A small sound classifier, trained from scratch: widths [128, 224, 384, 672], held-out accuracy 67%.
Rows from block 3, named by matrix and row number. Rows with one number belong to one channel. Each number is 50 + 15 x the weight over the matrix's rms, rounded and kept within 0 to 99. All counts start at 0.
# convs1: 3x3 conv (model.blocks.3.convs.1.weight, 56x56x3x3), inputs 0-9, a 3x3 kernel for each
# convs2: expand pointwise conv (model.blocks.3.convs.2.weight, 224x56x1x1, transposed), outputs 0-74
convs1.2:12 40 54 78 38 51 54 55 36 45 60 60 46 36 36 29 56 33 45 60 58 45 74 69 55 37 43 40 50 54 40 40 60 66 41 48 49 50 45 38 37 64 32 34 52 43 27 46 62 61 65 49 47 90 44 41 65 56 72 40 43 50 33 64 53 37 67 68 43 44 76 31 42 29 27 83 67 49 40 82 30 50 18 40 74 56 35 41 47 29
convs2.2:42 56 24 54 51 75 42 42 64 50 00 41 50 58 24 55 46 81 45 62 65 29 53 62 47 26 41 36 35 22 72 90 45 76 51 40 49 17 37 46 40 69 21 51 46 37 63 75 46 49 47 39 66 85 83 68 75 67 41 62 44 57 39 47 64 41 49 39 52 66 49 53 49 48 86
convs1.3:86 56 26 50 67 45 50 49 53 26 45 36 41 65 49 56 43 58 55 49 42 47 34 35 51 80 44 61 65 44 60 48 49 66 34 49 41 50 58 75 48 27 72 56 34 48 49 41 52 57 42 35 48 40 49 37 47 51 53 54 52 55 47 41 18 46 35 26 37 42 31 32 40 69 52 64 38 26 79 28 54 80 48 42 64 51 32 71 42 66
convs2.3:50 46 56 51 62 60 59 49 39 55 69 50 68 39 72 57 52 62 49 48 49 31 68 70 38 36 57 55 59 83 57 48 53 47 63 48 57 54 43 47 47 38 73 45 65 63 66 56 54 67 36 44 68 33 43 39 42 30 35 56 64 66 36 64 46 19 51 52 53 58 33 53 56 60 57
convs1.4:19 53 54 50 41 35 56 49 31 68 33 62 46 47 47 75 36 47 62 55 25 36 46 43 40 23 42 27 66 36 52 64 30 45 37 44 48 50 46 50 48 66 42 29 56 74 45 39 55 43 80 62 57 61 58 31 67 93 21 58 56 52 56 52 26 52 56 50 46 49 47 47 43 30 39 48 65 63 37 48 27 53 36 50 62 31 18 71 44 27
convs2.4:49 35 12 53 45 52 54 72 53 59 56 56 41 39 57 48 50 66 45 38 57 69 28 57 75 51 59 35 34 68 38 58 52 52 96 77 30 84 65 64 54 93 34 47 58 53 39 41 46 57 73 71 52 30 55 30 64 61 42 51 66 91 44 44 69 36 41 44 78 66 59 60 50 66 51
convs1.5:56 53 58 49 67 25 54 54 45 14 71 57 50 45 42 60 46 65 51 61 66 58 44 38 37 55 34 48 76 47 50 70 55 38 27 50 55 62 44 65 50 46 64 62 45 34 42 70 99 54 72 54 67 30 60 50 29 56 51 46 53 30 41 53 35 48 73 52 33 70 40 56 60 30 38 56 38 36 45 39 66 40 04 66 71 55 39 71 77 55
convs2.5:56 47 54 50 80 40 74 54 56 53 42 63 53 40 64 63 58 42 45 29 36 47 81 37 55 42 35 44 37 36 52 27 66 57 54 54 52 99 57 28 52 71 95 38 15 45 45 40 53 59 30 41 33 73 55 64 79 65 44 39 18 51 58 48 68 64 41 45 47 57 38 57 46 81 43
convs1.6:54 35 69 21 57 51 72 53 21 36 50 42 40 70 51 07 54 45 52 50 50 33 45 62 55 54 32 47 35 60 49 42 31 62 55 23 51 34 56 50 42 69 74 51 39 31 52 57 64 40 58 63 52 61 61 96 81 76 46 37 63 48 34 53 37 91 46 59 57 85 62 54 51 71 48 38 51 69 51 39 42 39 30 40 08 68 35 67 66 46
convs2.6:56 38 75 45 69 53 62 47 17 30 36 81 72 63 73 77 53 22 51 50 29 53 31 64 59 53 49 45 53 30 31 39 65 88 43 45 54 24 38 53 52 73 51 52 35 57 46 55 54 62 59 53 47 47 90 11 82 87 25 60 31 84 61 51 65 61 41 57 44 65 43 45 50 80 69
convs1.7:39 74 45 57 77 53 78 65 55 50 34 46 51 56 75 35 55 37 29 49 56 30 50 62 68 51 36 57 29 55 56 43 29 68 86 72 46 70 82 32 57 50 63 58 58 33 73 60 47 52 15 30 27 61 20 50 37 54 93 21 37 76 71 55 58 29 53 50 45 30 90 48 43 35 44 18 51 35 40 61 48 40 61 50 32 43 50 59 32 32
convs2.7:63 36 66 50 67 37 64 30 23 60 19 45 47 46 44 54 70 39 40 32 65 01 61 53 57 62 41 52 43 34 43 50 57 25 35 55 33 49 40 74 48 31 35 50 40 51 55 77 46 56 69 48 43 30 47 41 64 45 68 49 57 49 65 42 73 39 56 49 57 51 27 54 62 70 58
convs1.8:71 62 54 33 47 64 62 32 33 44 52 51 63 49 16 43 34 46 37 42 63 18 60 34 41 23 47 33 36 51 66 65 74 39 42 27 33 07 51 42 62 56 71 55 26 53 45 50 36 56 67 66 58 48 56 81 36 49 34 32 41 48 45 55 72 65 68 28 25 51 41 32 22 54 56 64 53 45 39 48 76 38 32 38 31 78 83 70 42 21
convs2.8:52 35 46 54 58 58 41 43 36 62 37 65 47 60 49 48 41 13 64 65 51 74 51 58 43 14 35 44 39 31 48 70 51 47 80 23 44 57 66 47 61 32 52 43 49 69 55 42 55 39 53 65 36 72 56 60 66 51 58 66 59 75 31 60 49 39 66 50 60 51 66 53 43 61 42
convs1.9:48 27 71 68 40 73 67 47 92 60 53 76 56 43 61 42 44 79 40 43 57 32 24 46 63 72 30 31 57 81 35 59 57 60 58 39 50 53 61 44 50 46 48 50 45 69 35 40 32 46 31 32 37 52 22 39 36 72 62 57 57 35 44 41 30 51 43 38 60 63 28 45 41 70 63 61 67 45 70 28 41 92 14 66 42 44 77 51 24 59
convs2.9:53 48 29 52 54 94 70 44 71 55 39 69 36 60 48 60 18 59 48 37 53 45 30 37 30 35 70 50 33 47 44 39 60 49 33 38 49 66 26 67 45 37 45 51 45 32 70 61 50 50 23 44 76 50 25 39 56 53 52 75 66 45 76 61 61 59 56 50 46 41 43 39 51 49 52
convs1.10:48 75 86 42 40 56 90 84 29 44 34 66 64 43 40 88 85 30 56 75 53 52 37 57 63 60 38 64 73 60 69 39 57 65 51 34 47 63 56 47 55 44 65 66 51 51 34 19 33 58 56 30 64 76 51 60 29 71 39 44 59 52 29 72 56 52 63 60 42 46 63 50 39 45 61 92 57 65 52 57 39 63 42 25 16 46 39 22 53 75
convs2.10:54 55 58 49 43 52 48 40 53 48 68 42 24 35 43 59 54 68 55 45 42 53 41 60 51 38 44 50 61 52 51 59 68 71 33 28 46 58 36 39 44 03 61 54 34 51 47 52 51 51 44 59 55 45 50 47 66 31 45 54 25 43 56 68 13 42 30 37 42 14 47 43 66 48 08
convs1.11:37 72 58 69 42 53 44 42 58 35 25 38 47 41 48 59 70 43 27 61 32 48 47 46 79 65 42 64 47 57 40 38 61 37 38 76 30 66 35 53 39 46 49 65 47 51 43 41 28 52 73 67 54 42 63 33 17 47 63 26 16 38 40 49 49 47 25 93 43 37 46 49 35 63 27 41 32 24 53 15 60 35 32 55 74 33 64 63 51 40
convs2.11:44 22 63 42 53 48 41 60 71 68 66 51 43 33 45 38 35 48 46 34 18 25 36 65 61 38 46 51 40 39 40 69 21 66 66 08 76 37 49 39 57 51 51 48 75 27 61 53 51 60 62 40 73 44 36 41 84 47 54 52 55 43 56 40 75 57 57 51 53 81 74 62 52 43 28
convs1.12:47 33 49 52 48 62 59 32 18 42 84 16 44 43 38 60 57 48 61 32 45 44 50 73 35 43 47 20 45 31 50 62 57 39 45 55 88 52 40 70 47 43 43 63 48 35 62 69 70 70 42 57 64 78 63 51 17 78 38 32 53 45 50 61 30 41 66 42 43 53 70 19 53 54 33 29 50 40 37 40 42 85 45 49 85 63 42 60 64 46
convs2.12:51 39 45 49 63 47 62 40 69 34 59 40 29 54 49 37 64 23 45 37 59 49 55 56 57 40 50 54 42 53 31 37 17 33 68 46 48 51 83 53 53 54 60 47 63 52 49 67 50 50 70 58 38 59 54 84 51 36 40 53 48 46 80 42 50 53 53 35 37 61 55 69 63 58 59
convs1.13:32 98 10 38 29 61 34 36 45 65 52 62 39 57 53 79 75 80 35 56 47 61 86 64 42 64 59 44 52 44 59 42 65 46 18 45 53 55 19 20 55 60 45 46 44 52 51 47 43 43 22 69 40 49 20 42 82 66 44 55 54 27 33 42 50 51 65 32 32 42 64 49 34 43 50 80 24 43 63 58 63 54 64 40 75 40 56 49 26 67
convs2.13:55 29 43 52 58 36 55 69 67 50 49 19 49 38 45 53 54 64 51 46 27 59 47 46 63 83 78 49 30 60 46 43 47 47 69 48 49 47 42 52 50 50 29 48 34 61 37 63 43 70 56 78 44 61 43 61 51 61 49 49 33 50 50 85 26 61 49 37 72 52 41 69 47 48 38
convs1.14:59 57 50 32 45 40 32 43 24 35 26 45 41 33 74 50 34 15 43 17 47 42 37 60 38 40 55 54 45 52 52 60 61 41 38 38 46 18 64 22 49 84 44 38 28 43 52 63 48 70 76 68 46 71 56 35 48 62 54 46 68 60 36 27 42 66 15 62 46 51 59 48 51 38 68 46 87 54 22 20 35 63 46 19 56 31 44 55 74 47
convs2.14:56 43 67 51 10 62 27 28 53 47 43 58 99 57 64 81 62 41 57 19 37 67 54 41 45 49 36 49 63 42 29 47 64 34 56 66 49 38 42 47 51 69 60 54 52 48 40 35 49 38 54 57 36 64 38 40 67 70 46 36 54 55 62 38 50 29 63 45 46 55 38 56 35 80 00
convs1.15:74 47 51 53 24 53 79 49 25 53 41 45 58 47 51 42 41 46 39 33 45 72 61 61 48 57 46 61 44 38 54 42 46 39 63 51 60 58 23 12 68 59 74 63 48 36 63 83 44 56 56 55 22 35 89 72 34 50 48 43 64 46 38 40 29 49 58 64 42 51 59 43 92 52 42 51 67 28 63 34 25 34 32 21 48 78 55 87 48 24
convs2.15:49 36 24 54 68 26 26 37 57 62 38 52 55 60 57 39 60 57 37 62 51 32 26 46 48 44 27 60 53 52 34 34 74 51 37 37 85 69 49 55 52 65 55 52 40 53 48 52 42 73 51 39 46 57 42 28 44 62 64 40 24 98 27 49 79 56 37 53 59 63 35 66 53 68 37
convs1.16:33 58 53 40 57 55 63 39 24 49 51 59 67 42 72 51 60 39 57 22 59 41 56 62 55 45 34 38 46 67 38 58 44 53 98 88 27 40 44 63 47 42 31 69 50 40 44 33 54 67 39 35 00 52 65 40 50 44 38 39 59 71 84 53 22 65 38 54 43 53 78 51 44 52 55 68 51 27 18 29 61 40 47 29 41 59 35 53 52 43
convs2.16:51 59 52 54 60 46 65 59 59 66 10 13 36 50 52 46 28 73 52 56 57 65 75 63 56 31 59 53 32 33 72 40 64 64 43 29 34 31 39 41 48 54 40 46 45 76 48 56 49 55 62 62 65 47 58 67 40 82 45 52 69 46 64 36 41 38 55 53 64 31 53 45 63 41 36
convs1.17:39 60 50 54 71 81 36 35 62 39 32 32 51 54 46 45 59 44 47 57 45 52 52 49 30 28 40 40 36 42 42 38 51 16 39 39 25 69 49 23 64 50 28 25 44 68 51 45 46 54 59 56 45 47 43 36 32 57 63 82 45 65 52 48 48 51 41 61 72 53 48 77 41 59 51 39 38 66 23 45 51 47 46 36 44 58 49 29 73 85
convs2.17:46 67 52 52 37 47 36 36 27 48 66 32 69 43 20 54 35 06 47 54 63 73 67 55 65 50 36 50 58 66 52 42 41 44 09 50 43 48 15 78 39 75 73 53 48 77 69 40 47 52 38 46 56 67 44 36 48 25 67 48 45 68 53 28 45 42 25 68 39 69 42 29 55 75 66
convs1.18:64 74 16 49 58 51 32 17 69 28 36 62 47 34 29 34 31 41 50 50 40 52 38 39 64 66 63 61 55 40 62 47 45 31 36 77 50 35 46 50 44 47 60 25 99 87 54 53 31 45 63 70 34 53 53 56 55 50 50 48 40 46 51 29 30 55 66 53 93 69 55 46 36 55 52 59 42 40 28 18 84 42 88 50 45 51 47 65 56 54
convs2.18:57 54 49 48 49 36 46 53 48 26 50 31 47 56 47 48 48 40 41 40 40 43 39 39 51 46 37 51 50 58 41 46 67 42 03 70 44 16 43 61 62 19 44 51 60 51 65 51 52 63 54 59 49 69 48 34 58 80 68 59 28 58 60 44 60 04 51 53 44 51 24 53 52 40 61
convs1.19:52 28 31 48 65 56 74 66 53 47 51 99 36 62 40 42 58 49 56 52 21 50 55 44 52 64 62 38 25 39 58 49 40 49 67 47 44 14 58 34 56 59 38 57 44 78 40 25 73 52 54 37 61 26 45 46 43 40 25 60 44 46 32 22 39 48 34 29 80 49 50 86 60 64 56 62 66 41 46 48 48 44 59 76 38 61 60 82 68 53
convs2.19:48 38 55 48 86 39 40 52 71 78 62 61 24 67 58 49 61 69 43 24 68 49 50 46 56 62 52 49 63 41 56 50 37 50 59 75 38 74 75 30 39 39 29 54 55 33 37 50 49 72 48 45 51 28 65 50 69 27 72 65 47 49 52 50 38 40 31 48 49 64 56 44 56 53 60
convs1.20:36 62 49 42 36 74 37 52 52 48 56 45 44 54 55 40 66 46 63 37 57 62 37 38 52 39 59 54 57 52 66 54 47 38 33 38 44 92 25 34 43 80 61 15 45 59 79 63 37 57 60 55 40 28 23 45 49 60 47 59 79 47 83 52 51 43 58 53 41 82 25 42 50 61 24 46 43 34 37 52 45 40 54 11 44 43 28 56 43 65
convs2.20:53 69 39 53 54 46 53 49 68 62 73 54 79 52 40 48 57 27 43 48 38 41 41 64 54 67 62 59 69 23 40 43 33 64 37 67 79 49 38 16 48 53 62 54 58 48 44 50 47 51 57 35 35 66 74 53 43 58 78 40 19 61 63 29 40 68 57 35 72 29 45 69 51 54 56
convs1.21:52 51 66 76 50 32 40 41 57 72 27 50 30 48 49 61 59 68 59 48 44 48 32 57 53 41 40 28 31 77 66 52 62 65 30 36 28 43 74 34 56 59 51 32 61 46 49 19 34 43 37 50 28 68 44 29 50 31 46 55 69 60 65 47 38 43 63 49 55 69 61 35 53 60 46 78 29 55 44 13 41 87 56 53 35 43 34 54 56 68
convs2.21:58 17 56 52 45 53 35 30 46 46 38 28 37 62 71 58 49 99 45 39 68 63 58 47 40 45 68 62 39 22 54 47 53 41 25 32 38 58 29 82 44 27 59 58 54 60 45 27 53 45 32 46 50 21 44 40 45 67 37 54 50 31 54 66 44 55 44 56 59 48 56 45 48 75 35
convs1.22:50 54 43 58 35 59 48 43 45 45 49 44 73 70 51 39 27 18 23 27 50 51 50 71 81 44 57 52 46 43 54 32 33 77 70 69 66 69 44 50 35 44 61 51 44 59 42 45 56 40 32 89 71 55 35 18 57 42 64 54 47 35 41 46 33 40 34 48 29 44 51 34 65 38 53 47 68 42 64 39 56 77 91 35 62 60 59 37 23 51
convs2.22:53 37 26 51 50 49 56 66 65 52 55 29 47 47 44 53 66 78 41 56 76 45 36 65 57 31 65 46 46 47 57 42 52 42 43 48 64 49 62 65 52 38 27 55 75 57 57 52 50 59 60 90 48 37 53 53 50 91 81 52 64 43 37 54 48 39 45 53 33 68 40 35 42 51 38
convs1.23:29 39 69 35 55 47 52 75 57 48 54 46 42 51 27 41 54 49 19 23 33 43 52 67 46 54 54 47 57 45 45 43 36 71 50 59 23 23 41 48 58 27 40 67 65 72 29 41 69 70 37 48 48 29 65 72 29 55 44 14 32 47 60 54 28 61 28 62 42 34 34 44 39 84 29 59 50 67 87 35 28 67 29 42 62 43 47 48 42 43
convs2.23:60 57 24 47 48 60 69 43 40 47 25 32 00 41 29 62 39 66 53 66 70 60 43 70 44 54 53 53 38 60 52 66 66 68 32 29 70 78 46 37 45 53 51 51 57 45 57 64 54 47 52 67 38 43 74 59 38 52 33 40 32 38 51 18 61 87 58 51 56 21 39 30 64 67 78
convs1.24:76 71 64 48 50 57 44 60 77 32 61 42 56 36 52 55 44 53 44 30 60 46 40 45 51 23 25 47 33 43 44 52 71 65 26 38 36 32 40 47 68 69 46 52 41 29 30 80 54 61 65 31 51 40 22 45 39 52 48 25 18 33 33 11 24 57 42 43 42 49 45 35 64 48 47 37 37 77 81 29 70 33 23 57 42 53 64 33 43 30
convs2.24:53 35 29 47 61 61 44 51 47 51 57 51 57 57 35 59 47 60 49 50 42 82 61 32 47 31 55 57 35 54 54 34 58 52 35 63 60 68 64 49 52 37 00 53 45 33 65 48 46 48 39 32 87 50 68 36 55 33 48 53 55 47 82 49 56 74 53 46 49 57 35 40 45 49 62
convs1.25:85 90 40 80 57 26 50 40 45 36 36 45 61 42 42 32 39 34 77 57 29 06 53 49 56 42 45 82 71 08 58 40 43 59 66 32 85 94 38 48 43 51 55 68 49 39 51 56 33 40 72 38 63 53 23 58 72 64 49 50 44 62 40 47 50 63 41 35 65 47 60 41 49 96 42 88 40 32 57 75 34 70 51 18 30 24 50 32 40 76
convs2.25:56 76 66 41 51 28 44 47 40 34 46 70 46 60 74 42 58 61 56 43 34 58 39 51 62 62 45 50 57 47 42 75 88 36 27 45 47 34 22 34 33 41 45 51 35 65 48 53 49 56 31 53 52 70 44 43 68 53 54 52 25 70 36 51 51 57 64 46 44 40 49 45 50 25 31
convs1.26:90 20 41 43 53 47 37 49 59 41 56 57 48 19 55 90 53 39 54 54 42 76 46 53 49 59 49 41 35 43 78 41 49 37 42 63 42 22 45 44 65 36 58 57 45 47 63 51 26 66 52 80 78 63 31 56 51 33 61 43 58 45 35 14 49 44 41 61 57 61 56 09 38 72 18 34 38 48 61 46 46 37 49 41 55 68 58 42 42 50
convs2.26:51 46 46 45 47 82 44 41 50 64 11 42 44 44 59 55 53 57 56 59 14 50 64 70 41 24 40 55 58 21 56 82 40 54 67 74 66 11 73 30 45 32 24 49 30 29 34 49 46 29 48 49 69 69 45 48 90 56 47 75 47 59 37 61 64 47 67 62 44 15 53 64 53 68 53
convs1.27:44 22 46 72 51 22 38 69 68 59 36 35 43 69 53 49 57 42 48 40 83 32 39 58 43 47 61 58 44 56 65 59 55 60 59 68 45 37 69 27 35 48 38 53 84 61 39 35 44 32 40 59 44 73 71 52 18 35 21 44 67 41 54 49 46 52 31 47 79 63 28 68 60 43 64 55 67 28 17 50 76 28 39 86 51 53 45 48 28 50
convs2.27:47 55 58 48 43 41 33 41 41 60 80 52 91 51 19 51 42 68 56 54 70 32 37 77 48 49 31 49 56 55 46 21 83 78 69 68 37 18 56 30 48 57 49 50 37 42 48 51 55 47 57 38 27 42 36 62 44 33 65 44 66 65 36 61 52 23 58 48 49 36 76 35 60 25 56
convs1.28:50 59 44 58 44 32 53 88 69 35 39 39 77 44 34 59 35 20 48 58 58 58 36 32 88 16 37 60 29 36 46 31 54 51 44 36 42 59 31 31 29 31 71 63 33 36 36 39 38 51 51 44 68 49 66 37 50 80 56 46 39 23 56 32 51 67 73 38 37 50 54 43 43 65 67 42 52 50 35 55 45 47 28 42 29 37 47 54 23 32
convs2.28:43 65 33 50 38 42 46 49 63 35 44 22 45 56 34 38 52 51 56 60 54 15 71 54 58 26 45 46 38 45 42 72 43 66 59 61 28 67 55 35 64 35 52 49 36 42 38 51 47 35 44 58 57 52 39 37 51 55 37 61 60 38 28 68 36 51 65 45 46 44 52 61 57 45 57
convs1.29:79 60 88 32 35 70 58 22 96 42 52 45 54 65 61 43 48 38 80 42 58 40 27 49 32 49 57 47 51 51 28 51 44 63 53 57 46 26 52 34 65 22 53 28 68 37 57 35 38 62 42 36 53 68 48 48 48 54 38 43 81 58 25 38 30 39 63 48 55 71 65 48 39 28 44 22 49 56 35 51 68 39 69 53 62 52 60 46 46 58
convs2.29:54 72 24 52 63 35 31 48 60 67 46 62 39 54 52 41 40 93 47 30 74 36 81 53 69 56 46 53 49 25 44 71 53 52 74 42 53 42 34 60 45 42 69 44 49 44 37 58 48 74 46 40 65 35 77 51 50 11 44 32 45 37 52 39 37 56 54 50 35 54 37 57 49 26 42
convs1.30:54 44 41 57 66 50 86 45 55 67 61 59 53 65 82 46 57 62 39 18 37 36 30 59 29 41 32 49 36 42 40 39 67 64 53 56 28 24 44 35 37 59 43 52 48 40 32 18 31 57 52 49 44 21 53 55 42 55 45 50 58 75 55 42 51 62 61 74 47 65 34 40 63 37 32 36 46 35 47 37 27 12 40 43 45 30 70 40 50 67
convs2.30:47 56 71 51 42 33 66 28 74 74 55 45 60 50 33 54 68 27 52 42 34 20 52 61 49 66 55 60 35 41 45 55 31 57 65 70 35 54 50 27 54 79 36 51 56 64 40 52 53 30 43 44 39 41 48 36 27 35 47 61 11 31 67 51 41 42 53 51 56 51 26 62 47 24 56
convs1.31:50 43 66 64 71 46 72 77 40 59 27 52 45 47 41 41 73 60 41 44 50 35 74 57 61 48 46 32 24 48 31 60 44 47 44 48 58 69 45 53 52 38 68 47 23 78 62 57 73 83 45 72 53 17 23 49 35 61 54 78 35 32 78 39 40 43 71 53 58 56 55 93 24 46 54 37 42 27 47 59 74 74 48 30 51 39 35 66 69 11
convs2.31:47 45 63 46 62 52 66 33 50 28 81 16 31 38 98 56 46 68 44 47 55 65 58 38 50 53 79 46 69 53 67 67 39 52 48 54 46 59 46 29 40 47 65 51 57 67 58 47 52 41 45 49 45 32 45 61 26 24 37 41 78 51 28 58 45 67 58 44 42 54 42 41 50 60 67
convs1.32:63 76 34 74 40 43 40 28 59 65 34 53 45 40 27 46 56 59 32 61 45 27 44 38 53 57 86 44 67 53 68 59 59 44 73 66 50 99 30 55 38 14 39 48 40 68 57 44 46 41 48 44 38 50 67 33 48 34 62 64 14 28 29 28 27 53 23 53 61 32 25 49 61 73 35 70 57 45 46 47 36 51 73 62 46 25 32 46 18 64
convs2.32:46 65 50 52 39 60 53 43 47 61 66 39 82 60 48 70 68 64 52 23 38 49 44 44 33 99 16 55 44 61 37 39 77 37 48 95 52 36 46 45 59 25 52 49 46 43 62 67 51 50 43 58 34 28 58 38 47 62 47 23 57 51 55 50 40 41 35 41 28 75 80 41 45 55 65
convs1.33:49 50 36 30 41 35 30 16 89 49 49 48 63 31 50 85 43 68 15 81 59 27 52 45 28 41 68 33 43 38 35 49 65 62 31 45 28 74 62 49 46 46 58 26 73 53 46 70 30 40 99 33 55 35 32 35 49 54 35 83 70 56 57 17 50 50 52 42 70 60 50 72 68 44 27 43 55 51 51 33 59 30 11 57 40 22 53 31 43 78
convs2.33:37 32 46 51 39 37 48 23 51 69 80 48 41 55 62 46 61 73 41 30 69 24 35 21 36 39 41 57 41 55 40 44 47 44 41 20 62 56 69 73 40 36 33 57 49 46 57 71 53 66 27 52 52 31 24 39 33 14 62 52 31 35 61 36 46 80 34 45 59 40 50 48 44 37 51
convs1.34:52 16 15 56 35 48 35 40 67 78 77 46 69 59 32 37 51 50 23 35 66 49 44 41 28 75 57 50 67 51 50 62 42 26 50 45 44 36 45 50 42 60 14 44 61 47 63 69 52 43 45 20 36 32 45 96 30 53 65 29 70 67 64 20 72 50 35 59 63 78 57 89 39 74 33 45 28 32 32 28 51 33 32 27 70 63 42 45 56 21
convs2.34:53 70 85 52 70 32 32 23 52 45 51 50 47 40 54 47 52 46 43 31 34 34 55 52 50 47 56 49 70 35 35 63 31 43 66 44 42 70 47 40 63 32 74 47 73 57 50 63 48 61 75 27 56 55 52 15 29 05 37 72 48 28 74 57 71 62 55 42 63 69 49 49 42 53 59
convs1.35:53 58 53 56 38 30 69 67 47 58 45 48 45 45 61 49 62 58 49 68 42 61 47 54 43 33 79 56 61 37 54 25 31 37 50 57 46 42 71 80 46 41 59 34 33 64 57 30 85 63 46 57 52 50 75 38 13 77 30 72 59 40 68 50 29 33 66 45 43 59 43 55 45 41 63 73 63 24 67 38 47 56 36 58 67 61 36 78 61 54
convs2.35:46 58 19 44 41 21 53 60 63 31 44 55 84 56 77 44 45 37 54 27 49 54 72 31 27 41 27 51 58 61 36 63 43 55 81 23 53 92 72 64 62 58 79 52 37 52 42 64 53 49 39 28 28 63 51 45 48 46 51 60 79 44 74 61 29 55 40 50 36 64 27 49 53 69 49
convs1.36:61 84 40 51 43 67 43 53 51 26 41 47 39 47 49 45 70 74 42 57 77 63 56 71 24 42 44 40 80 53 78 58 12 49 37 35 42 56 51 66 23 47 51 48 72 52 27 64 49 38 34 47 60 58 68 36 87 31 32 62 00 54 49 42 32 52 68 49 38 18 28 62 63 61 49 76 46 26 44 38 78 63 45 29 77 49 61 59 27 44
convs2.36:54 24 57 52 49 49 62 58 60 48 65 78 51 57 57 39 79 37 47 49 45 55 56 43 36 36 74 56 50 65 45 20 60 59 45 45 56 58 56 44 66 62 52 52 49 49 40 35 49 52 48 40 42 59 68 81 65 85 49 37 39 68 50 52 47 70 23 61 45 27 55 28 56 23 67
convs1.37:14 34 36 28 41 38 49 69 57 39 48 38 50 51 43 41 43 65 53 59 28 49 65 52 39 36 36 50 26 37 39 45 55 61 36 52 58 62 32 50 46 62 31 48 60 47 30 70 56 67 13 42 69 55 33 58 38 39 71 45 37 48 52 27 55 64 29 51 61 25 56 70 43 28 60 53 72 31 21 83 86 63 49 41 67 52 42 52 49 34
convs2.37:51 48 54 47 34 42 56 46 49 61 47 34 64 49 37 72 48 49 49 47 63 39 59 48 39 60 64 41 58 45 45 54 21 76 41 46 43 61 79 54 59 67 75 60 75 44 45 68 49 47 60 52 45 38 69 86 52 59 63 56 67 64 57 62 34 47 57 46 71 50 78 49 51 50 74
convs1.38:48 47 66 55 60 71 38 46 39 60 83 76 52 66 62 86 49 53 44 47 79 42 62 55 69 53 62 50 59 44 58 40 51 38 59 44 42 40 80 27 53 45 60 40 61 44 21 63 55 35 50 63 54 51 32 40 51 66 38 41 89 46 28 59 42 74 61 48 30 84 42 23 22 46 49 50 53 49 59 50 30 49 66 71 62 57 99 59 70 45
convs2.38:54 47 62 47 49 54 43 47 48 47 50 35 45 46 74 44 69 31 56 36 46 75 40 59 57 49 60 42 42 26 63 46 25 69 49 28 40 70 45 40 39 29 50 43 53 62 64 46 50 57 77 53 65 56 60 12 50 41 54 59 75 54 21 36 45 37 60 51 58 62 39 60 63 37 50
convs1.39:54 40 83 34 49 53 25 51 58 32 38 59 51 64 61 52 51 42 44 53 61 77 44 38 78 45 51 99 65 39 55 44 59 65 38 47 99 85 24 55 37 59 49 73 54 28 68 46 62 32 64 37 38 40 66 85 71 26 18 71 21 37 36 24 23 56 40 49 43 56 47 38 70 69 44 32 31 59 56 58 58 50 33 45 48 38 48 34 61 56
convs2.39:53 31 56 43 53 52 30 46 72 24 50 67 64 69 61 42 43 38 46 55 38 29 49 58 36 40 54 52 37 75 47 52 40 71 76 43 30 39 44 26 59 41 75 46 43 35 59 41 51 50 37 66 58 40 37 60 37 59 42 45 48 66 65 51 84 52 49 40 43 70 18 52 55 39 82
convs1.40:64 31 52 78 45 43 40 33 61 32 56 49 51 32 48 37 39 45 50 42 53 27 49 64 59 53 33 71 52 22 42 37 43 45 36 52 56 53 22 69 66 54 60 34 62 41 51 23 53 39 82 69 52 54 40 43 82 29 48 71 69 35 44 48 54 52 21 58 49 47 34 42 68 51 12 31 32 83 56 36 54 45 41 55 70 58 68 53 47 52
convs2.40:51 67 37 53 60 60 82 47 47 43 15 43 35 53 51 58 54 40 60 60 45 67 44 41 31 29 55 39 51 56 45 51 58 55 55 51 45 22 68 38 52 31 39 50 22 71 40 61 50 45 55 68 54 53 48 50 69 52 54 87 57 54 59 53 43 21 65 56 40 34 61 52 48 77 74
convs1.41:46 39 46 68 67 71 39 36 38 49 60 44 60 33 37 34 36 44 25 39 65 55 53 47 65 52 57 63 43 54 50 53 40 51 64 53 04 65 75 17 40 39 45 15 47 41 45 48 26 35 41 36 53 51 60 49 64 46 49 63 27 50 67 47 50 93 41 44 41 47 76 87 59 23 60 63 60 48 44 39 65 57 34 22 34 59 59 25 13 76
convs2.41:42 63 39 44 61 62 57 20 23 72 52 45 55 51 55 38 44 09 41 42 47 53 51 51 62 62 37 37 49 22 37 45 44 34 26 30 37 70 64 66 45 44 54 50 80 49 40 38 48 54 54 31 49 35 39 41 52 49 45 43 96 47 69 41 35 38 66 49 55 34 44 38 46 68 35
convs1.42:47 53 50 44 50 66 43 24 35 60 45 46 37 54 45 52 59 43 56 53 32 54 41 51 24 41 52 42 37 43 55 52 67 34 44 86 40 44 19 63 65 38 60 46 81 30 37 50 26 43 43 40 72 53 43 48 48 53 51 59 73 55 30 48 43 47 38 38 40 46 53 37 42 40 34 41 42 59 56 58 69 40 39 60 36 48 32 22 51 67
convs2.42:42 25 45 51 29 40 61 40 51 32 58 34 46 49 36 59 49 67 39 70 46 51 50 70 55 62 39 48 49 36 60 64 38 61 29 45 41 59 42 57 50 36 65 53 16 50 50 64 49 63 51 50 35 60 45 48 28 58 61 39 78 38 32 35 22 38 15 48 58 71 43 70 64 47 50